From a checkpoint of a small image embedding model: trained on photos of plants, animals and fungi (iNaturalist), 9.7 epochs.
Rows from block 2 of a small image embedding model, named by matrix and row number. Rows with one number belong to one neuron. Each number is 500 + 25 x the weight over its row's rms, rounded and kept within 0 to 999. All counts start at 0. Numbers have three digits each.
After each neuron's rows are labels from the 100 images, of 14848, where the neuron reaches its highest value: "top examples" is what is common among them. Only what is clearly more common there than usual is listed. The data: photos of plants, animals and fungi (iNaturalist). In brackets: how many of the 100.
# fc1: MLP up (model.blocks.2.mlp.fc1.weight, 640x160), inputs 0-79
# fc2: MLP down (model.blocks.2.mlp.fc2.weight, 160x640, transposed), outputs 0-79

fc1.184:563511510523467513489509481491459495508500529494485512516484490500521524451543490500491420493508507467496481525486477516464492509534494446538521501479530486490502517489530524536493511467506471509546478453525512491500502509535491503471504479
fc2.184:480508482505527475498459554547534547457501508518510449475527516491473473517468485492498566543509501537506495491500500520505481471453521544482471518514487509474514500520468442522480483522522506500496523538455488509520492510470491505472488519
top examples: phylum Arthropoda (83); class Insecta (82); order Lepidoptera (42)

fc1.163:500532456491476478486538528466523486483469461498533543507466470531516519531501517422495523527529526501536495449480514513526494496484482490507480493552481491519516530471518510505514503479502481519518483552510539516484526505506482502515514508
fc2.163:516498553496524542469464505464498464488530490507467491503520522459512485491442492553517527479493493495459491559512517489480515473527537496522476483475511537524498472560487527535462524504459495498516480453502505475494467469485499544523488484
top examples: kingdom Plantae (25); phylum Tracheophyta (25)

fc1.179:503509503520442521535510486469482489445542457546500508519513503546525511509476469485528547545528520524483503530512516451523478535522513482475496482470502512492518502551499472500477485532519520490451523450484474495506569521532510510537505502
fc2.179:472496484512541469527485481513459479522453534483557540460519496472490510520509486479455466497516489490518538506494511552507537528455482480525520474514478483498486483478488544479528510469464460511489471490468533487518523476520494477458474432
top examples: class Aves (85)

fc1.131:504531488450484494421520436461504509517507534488513504535523519470507514471465448487531522540509505464489502538488500536523493503516519467542489550467491489523521522464485452496479467489516465488501481515471491516493492515491480481506456472
fc2.131:476464464491497500504564510506543494472502473512487499522477489524494514516517524520472494500496522523505467534522442530511462498485490535502540532476491518472484509512503519485513488541525501492474545489494538489514489479513473507491466476
top examples: class: Aves (85); order Anseriformes (29); family: Anatidae (29)

fc1.328:530492489531499525524519490518459509457509524538499538496479490489498483482573524554515485481483451490500505507521532483508502495506501516475491491510505496475497453515505516466516533493479491493494536550510514528524494465527496520478549508
fc2.328:506480501477466474464474508510528517497483502468490497492514472476510503496510465494484457526507494485510518519491468522491481494522491488504547495516533480520553540523464506544523486503505481479519489487490525474459481538444489506515493493
top examples: class Insecta (62); phylum Arthropoda (62)

fc1.235:468474486467492468536480524487497506526459521506494535525490446525483517498494499526513532497518481501528503493534539530540472528416499517506491508537499556504502476449497473453502481491496507477540475514482491524494497519456530490516489530
fc2.235:468499504456509525483486526490546507468500506518500482507472502491527554488491488473450557514497550515503464542511523522461483482488507481479516524485523538470493503474512482491508485498511522525506492450532476482491487524502516475478474534
top examples: class Insecta (66); phylum Arthropoda (66); order Lepidoptera (31)

fc1.36:508509479526468499500534467466495506504534508497513491480534519516476499549491561498513511490529498498549513459480483549501491501499491505516507469513471501487485524474466541502499502525481506467494496505460509511500523527519496495525469541
fc2.36:473448526523510466558500530528471483531497486501485554488487459491514533518477450506505480491493496533484511526498500515513513540489473489476533514486510522483526474515485524458530478491503464493488495485476472524510549446483495513483511464
top examples: class Aves (91); order Passeriformes (60)

fc1.493:523511514477527514478504504495493483480495437488452512475504505486516506498474519515508497513501492528524520480482505544509563444534494520475473469526502479534521504528524515536517520496486448492472473549476531466489495499522494565503536464
fc2.493:493531537489507538474495486494521511474535488534520479503454508501483483496482470457455547482503501460483493568488481510432494519496531491477488495487561525506528522513529503467484479491457508497515500460512463464503510523507540483500508500
top examples: class Insecta (66); phylum Arthropoda (66)

fc1.253:443457483462525506471525511442520484498481545504502477512511514515483504482494474495471482534546501480447493513517532515472456495488526498511511535478500466529502489475512499512489487511482528504514513516522525544494504533500506521503483522
fc2.253:524519559516511498527487474539506507482492434523456518496488485512511531487518536479507513449435502474538465483537497493514506509499491500468511463568480544487538500479483472518531517526502521494509497497498482446510502471495509458466513493
top examples: phylum Chordata (95); class Aves (93)

fc1.438:505462470503519498484484535507488526497487544525456544510512462475512534476495486516517495475491477485530506471478529504509481511503504486518562482556528521516502489515498534486544517532497521474504510528503531533532472502556519545483509506
fc2.438:504527519488503479517497466504519517477505505509455431497478496463503479509571488509490473468494493490473489561521497525478531468527499500490445496476516487488499527516503474524473448486447458500540486471493482466486492493463466491557484459
top examples: class Insecta (70); phylum Arthropoda (70); order Lepidoptera (34)

fc1.287:490498511538475449504548471491481512474521512506517462519530551470519491526520467533547508558485471584537540483512499479471499479481516495468543466482499537500509493485503462463490539473465486474486503476516482472507479529521540522465483461
fc2.287:480474482435514522539461471511485528544487478474500490462482479508470486488481480499455488482468518447488503515533508527547469501507446513518495469525520464504523462500497511518519498531528499490503522506488535525509515486511453474495527550
top examples: order Passeriformes (51)

fc1.621:498489500469497521519506499552456526498538508475479534506537465479456483508450498485505487516522450532487500502531503486498489451509517462475500463451487500502476513499492482480510546501468505447506518538537494533507517532495480517492509533
fc2.621:451475467521472498525451483500515519527516515547519479457463507489515509475505525460490494493507534509492481511475471465532526536480468508521522508492524501518491539493471446496471448509541485538476525484427495510511463516500507497516498483
top examples: phylum Arthropoda (85); class Insecta (84); order Hymenoptera (25)

fc1.456:499528535462506463456517438501546532541462533489519504531522515475537494512486473485462509518547498475464512499478546488523538539497485464520472457474500496516465477464487488511496495470468472495496460480508508502469479497471491522502507487
fc2.456:551500468429481490479515504500498487469498512473537446508491509481518501540463499543449523511491502515517504496485465473512483501552506493463556530496505525479509513514510491481525469530515505497493524496477526491503478520529478516508483500
top examples: order Anseriformes (28); family: Anatidae (28)

fc1.274:495496449572542503468472488535464510508515486533503512538439480494513478508488521533492474483426507466507491533503497509517491511486532480510506514479468482501497520499484514478481501545467512473525491518455493509515550494518483490484495482
fc2.274:481494553440467512540532480481525493512520522485492465475548487506465503515492501480506513484553501511501505483491490490466512495545492516489492477506521509489505493534503502463474494448538504499471507492533516477489467524490543517512493510
top examples: order Lepidoptera (32)

fc1.7:494448476499527435483473528516496510538503477495505539499524511506520522504460518522491487500497537503493484485487511502536518522525518485517511511519537512497479527489483488542514474517488534518508514519476535492461503479481521516466463500
fc2.7:493538520504475545495541507470494483469497523477498479506444493476482477498505483501530509516523462515495521514531498484498495508478488517529499504503469509488527485541515480458476547472543491427507520494522450555516506513540458464529523489
top examples: class Insecta (64); phylum Arthropoda (64)

fc1.311:486485495493509478482513487489505522487472497523496552519527493493536551527502499485475481512501477501504526501512464500490540489551483479488457503486484525512495513510532465485542452500515501483458512511506500491489466469471514472483497466
fc2.311:516522490516473534480493499475492445480479507468508489492487472499516516495515512522490467484507504507515489521491505483513514501492511528502502499497486511503487508502471521490466529510492524492517501500502535498507478526524503541515497515
top examples: order Anseriformes (30); family: Anatidae (30)

fc1.166:557508492484526512443444497481503520533490492482472546477501537490509488462470482486532451502480481519528530509448460500493497522520519512533478466489502478470489491495520519514528498477541489482490501491465511512508521514530465483529506504
fc2.166:459528484520482484495484509511525515457519515505474498477503481491469501484517520523493549492516492477519473465564517510538482482450485494473513520475503522491521580510477514503483502496472472502519486525527478502502482513510504508531536487
top examples: phylum Tracheophyta (26); kingdom Plantae (26)

fc1.57:511470513507511506509498464533527469537473527467502491472518479569470523544529498484493503499475542525520498531493529512492509461487531527506478510507521509514523450547482495470480516550493499468498479515503478495478477409503515536481453518
fc2.57:509528475497516505508483530499507528457488489496508524525457520449541508471531484510531473525516463474485521479468473465532487520505454491506527502504481498506506534485490519521523485448510460530513518488513512514510525585503480457491530473
top examples: order Lepidoptera (36)

fc1.588:497472494537526518517504476485566460494499521520479515491487526494498517510538453490502523502503490478497518481488526460491524549507454503495510538531504522487492472537509458478505524465512526469511521498502491514497491469488488545560476500
fc2.588:494521504474498468494496508517451540510507483473512501529534468478505496474480519517501471525495495518510466545498473521510467488489530498507480468495505466515532547452490543512505491549474477558506484501511477486501512524540500456460519499
top examples: phylum Tracheophyta (25); kingdom Plantae (25)

fc1.20:494492508467501497504501491546552550462525491510472486529483505540540491489503521513520492493503546514540460499482503547495533459513500478463470514499514519474519457475500519483482481509529496475493458480485492492463554519464510447482438539
fc2.20:514505510526490485498489518458460443521511523495509509465498489461482499490457487490508501515485470479453501488532507452514503534473490522510499508489495478519486527531500489531498510452463484488506515522510501509515467482533495543536555479
top examples: phylum Tracheophyta (26); kingdom Plantae (26)

fc1.12:514516522499475538412500547483458487526462498443527469497518528523524511503470423498534475516548469495495509501522484513500492552483510496506516517486485511514511532494480471474474483501515490521513529507495518472486502465491512496519466513
fc2.12:507496440517533468500534480513554514466513498498480522540472497492475474498487576509452524483468498484502463520500475519494480485519496513474496507492506463458539495502560513544524504520502496483485495486470495520531486514513459505504520470
top examples: class: Aves (85); order Anseriformes (35); family: Anatidae (35)

fc1.325:538493508494496535519476481500471480502518507506477511458516506515503478478527508560493511504465527477493522485472524479482463549477533536471480509514498502541477464495491521500466516492464488524557487454480443488500547523562448506497530497
fc2.325:478494495547467492474479500524502478475477447500493528546491502461479490475521486506497494488523469511539495487495493523493539486499482475488525499479485510472517515504550454493516540528502512492474514497501525517458516499496546514512481514
top examples: class: Aves (87); order Anseriformes (28); family: Anatidae (28)

fc1.399:517508493515479500479491531494515508472514492495434480493521521540483486475480477507474476526518545524526480501489501517497486503520539522471516481552456521505535561498501499468518516525531514485475515454502518497514508477481486502532468516
fc2.399:486522524467522492523476471540513501514483503509549509485474465430503504472488515492509545492493456485486502511500507481499503509483463482491496519489528511455495458502469546508492488494471452510519482538491494500474482521529519489504530511
top examples: phylum Chordata (92); class Aves (90)

fc1.225:513483509477486468517485491503525494432550493541447470492472508484501521494550503494475508504520517467479539499476472521472537460509485515464491489480501482504523498522475511510485518457496439489499510522508513538508520452512506541544521498
fc2.225:477524490532480467479468491453498537516487480473491474481508538486508524499508466464496514526499529468522476554545522507533513533482500459515465504525521496482493470464506563467565503511508498507520477520485492471510511530496481449501436468
top examples: class Insecta (77); phylum Arthropoda (77); order Lepidoptera (34)

fc1.108:501482498473473512499469488468471525442514489478489501535470484520518516523497508513465493519459524498476478505520463481515493478515466475459518482501471507491531498506514517537483476512516525483527499491549503516487508527507500499476544566
fc2.108:490483462495453472547464511549593472483491498516507477468518495494508510504492489450499518525548495498505505487501517500463520503441501499537514506501510485552491541527509463530481495482481484534483508505453494477518463504496525495504418465
top examples: phylum Arthropoda (88); class Insecta (87); family: Apidae (28)

fc1.615:509529482482535531485489519465498492496529529440511518494485497505493550527492534491523489503511504476485500501501494463510537491464491466520483500502502498493487463522459481455484516489505512516507476536527463541461500523570564502483508471
fc2.615:481496506538447468491507507535525510525482474537512485513507522482506450483447494514495502504496489496481495488484567531498515523466530506481535482482502484524500528538520510527539471484514486504548503472507496473500450506436489535515480525
top examples: order Lepidoptera (31)

fc1.347:504539474530450476476506486522502486527542532506498502500513530521481495506495473490454498507459461505488495462508483488481500508531445527530471509465517491509513492494518479537541527504532523472506541528533491495484543531485495493512529522
fc2.347:484461500485521506541467504514481520486451449506521499486492470481506519503492507518552494510539532506529524532500518531529524497442506481501546499513488516480500500509459531484470485512490505530498470459439510517506442484510514514466498482
top examples: phylum Chordata (96); class Aves (93); order Passeriformes (51)

fc1.279:486505475484485553507480489497452530506505510495448485507501499508524477527471492509488534476510509455488475534474481439504467508490545563531494524505486495477546524478488525482503495485505459492483497567488481440526489533492528505520504475
fc2.279:498490502520508463475517494491554482491483497494529526469489476494461513450546525495494476509491504542520530459520557527520513495510490465460514474511503506532439483508505502530523486510462515506481504458516506546500547478516527506498508523
top examples: class Aves (83)

fc1.27:522518553495547468536455440497511494495513476494476498508512509465518469486479474474523517461540484503505484462473567509512499506523476508486502477510492487501521488464508552497506504499504454516505498490451484517462538518524521470513514462
fc2.27:536496587554508457539475527509469464484511495498517525491497523487499470475471516481451529531500527494481454471497500487530509495497478478505507467496527544501524504477468507514471504478476504491506467478499486491507508501486499487492514512
top examples: class: Aves (89); order Anseriformes (35); family: Anatidae (35)

fc1.109:486511494521525535522508546510507527501510513505550539518528483538512509510513529474504511505457493468493473481514555483533506501531503502499507502506474485533511451486525493477518505473450521502518493502486475518506533454461508511471499496
fc2.109:514499499497504474487469458494529474486502511449488517487484499415504535484514475523489471520499442525498521517479449473519486496433497499490506498496524500524501488519479518542500516473544477510528518537524533509488468543496506491541486527
top examples: phylum Arthropoda (72); class Insecta (70)

fc1.32:503472451482535498521501527489479436546534480515496471531509515519435523474535466492479482530517464516515502487455524510478473562503511501522522465488535490555519489504485529495487531475478481500501502509483491521472535551482524492485465528
fc2.32:507529523503487542469504479536518518447476519495500532484505498516542462491471551514497459446444511525538499502515494494518538504461491501493486504526462506484494519481522496481509493541493558496518508493493511460526512521562486512504498511
top examples: order Anseriformes (29); family: Anatidae (29)

fc1.39:470537462549498522504511468472536435510502524496510534467496476481498492497537532520500455460508485494524492473510541486443516520519471514517470489477513500519504455490508500519516516482496538497526476450512514467502481499502501481543497507
fc2.39:543498489494472440496479509523470552483556476523511501541510482495498465461497490511520539516523503471492506498510456476576475516484521498462494490526500497511545503467536510502519433521445449495467469495492474522458537538544515517467490491
top examples: phylum Tracheophyta (30); kingdom Plantae (30)

fc1.145:465524558484556519516499512461530465517502500464489449486524497490511520493463509439532562486487542486498521504496532513513507523533516479508501503480483531490488500484482503491511505483489467532453491503515514501494478539476486453487458471
fc2.145:507495523513497479522482505554496509477460520541501526493478488495465463474502504482466503529511466506487503527501481449507566487516486473473490490549495515477490516501483515566465475495533482443563481484476492497450500490536524521470500501
top examples: phylum Arthropoda (81); class Insecta (77)

fc1.449:499485483522552537534477488524490540510553503483491482519475526555506485547514512489553504530484499489473486528518540489510537543485505506500493486496518497529492459466492516478486484483471499507526538490477482497489525501416505525462517474
fc2.449:507511493496492469478511484487541507482464530472519527513487487423488514432495498496478465517498450507523524483471451493512482480480509494478529515491498482493509501562541511543524498480564464463514493499493505518520495530549488477517497542
top examples: phylum Arthropoda (66); class Insecta (64)

fc1.191:520536521461456528451526548477500475489456517492463536461509504493453517526443478502505458489525480495528543483442484519494455505523501562523513539519458501493489498503476481506527498521526506472507490509452511521532498472502517505526507476
fc2.191:478481494550557490553491472523528540505524479496523464549492478490541512457557495499515554499493520517502484520548503498530533507463492447474458481472532487486518519492466546468498501486458490510491527508541481493468497526503478510472506517
top examples: phylum Tracheophyta (27); kingdom Plantae (27)

fc1.269:488523492480485524493490481491471479473505499504503499536520447506532510456474489526544472500482454532499506506497487516515493479505533486482517498468493497454513514512525580489498517456503488509488452473511501500500526531522487544514524529
fc2.269:534452496520554502532493502510508512533521497539479491463516523501504497557498526465458519488505555450504478525522515498474502500512477500528497517523522470510488493495502432485482490562491517491489550542489489491511445486475492484516504484
top examples: order Passeriformes (51)

fc1.82:522518459539525541507514473484473485455509466482509505519483533464525475476479543478532493519540482497483514458513449502480515516534514519529504529513482458529528537508490511539516524495454480516454505519477498473539492483516458525501543486
fc2.82:451502543453512454474512531491508515516508489501444506462528479540444503514495494479460510483496520527477484533476545474499478489490514458507533452526517527488463482491492508509462499539541481486558504468529471512478546500531524499520475486
top examples: class Insecta (61); phylum Arthropoda (61)

fc1.631:470470513490501529482499498519513503476527495511462467521508525520466499543489500500484510523485510510490466495488513501546485453489529467519495515489522516500555541463505520445475507533451541481517516573490487528499500490522502481490474448
fc2.631:525522514498543486532474471516504474516475491473555509495474473471503505489505502500559495476507500481511531557504490472435523543520461545493485471486508467490452437550487491503530491487549468523443507444509531476480520534506512517491524533
top examples: order Lepidoptera (33)

fc1.240:481467492511474524483439514475474528486509543472464479466482486457479519460529455491552485498469486514510475479528527546521494548450525489473466516501503514492538525492506526493502514542489492492519511501507528505524487482485494550499495529
fc2.240:530515466497512462510526492573516508504480491495521500495540521525546471514485535529449468503514504496507499470491473546496491424488494461531517485454485532494468492538467499483495507476509505482480493520484517472445509534505510487486526482
top examples: class Insecta (76); phylum Arthropoda (76)

fc1.19:497490499467550499488490459503497452472542500480479478483468472509507543495515495515479504481498479525481510490525492516512464435512478472506529521483491497473488476472518492539494503505469528490470526496495527461512476524524535518452445502
fc2.19:485493491508476533475496491501473513505479500487531502566503544544531469517512479468518494463476526481550465476488492468535493551515498488497511501501500510550464520466475484512525545514491503492475464519513515516481488490517494470501547490
top examples: class Aves (86)

fc1.562:480470524518495524509475515482526520486528510520524474517459504474496516495511473481491510505446523483515474471493528530552475504538470512525507530455462518463504492504513510512508484451482490500518487540500513492507479509528506533534491452
fc2.562:504500526488525484481498470513497474526506472530478495496540489497512502490486515497544514477533503506501523543515472444453529486488524490499495453539555499503505494482501498474496543554488530500465514496523524507498513481465505472483514530
top examples: kingdom Plantae (34); phylum Tracheophyta (34); class Magnoliopsida (28)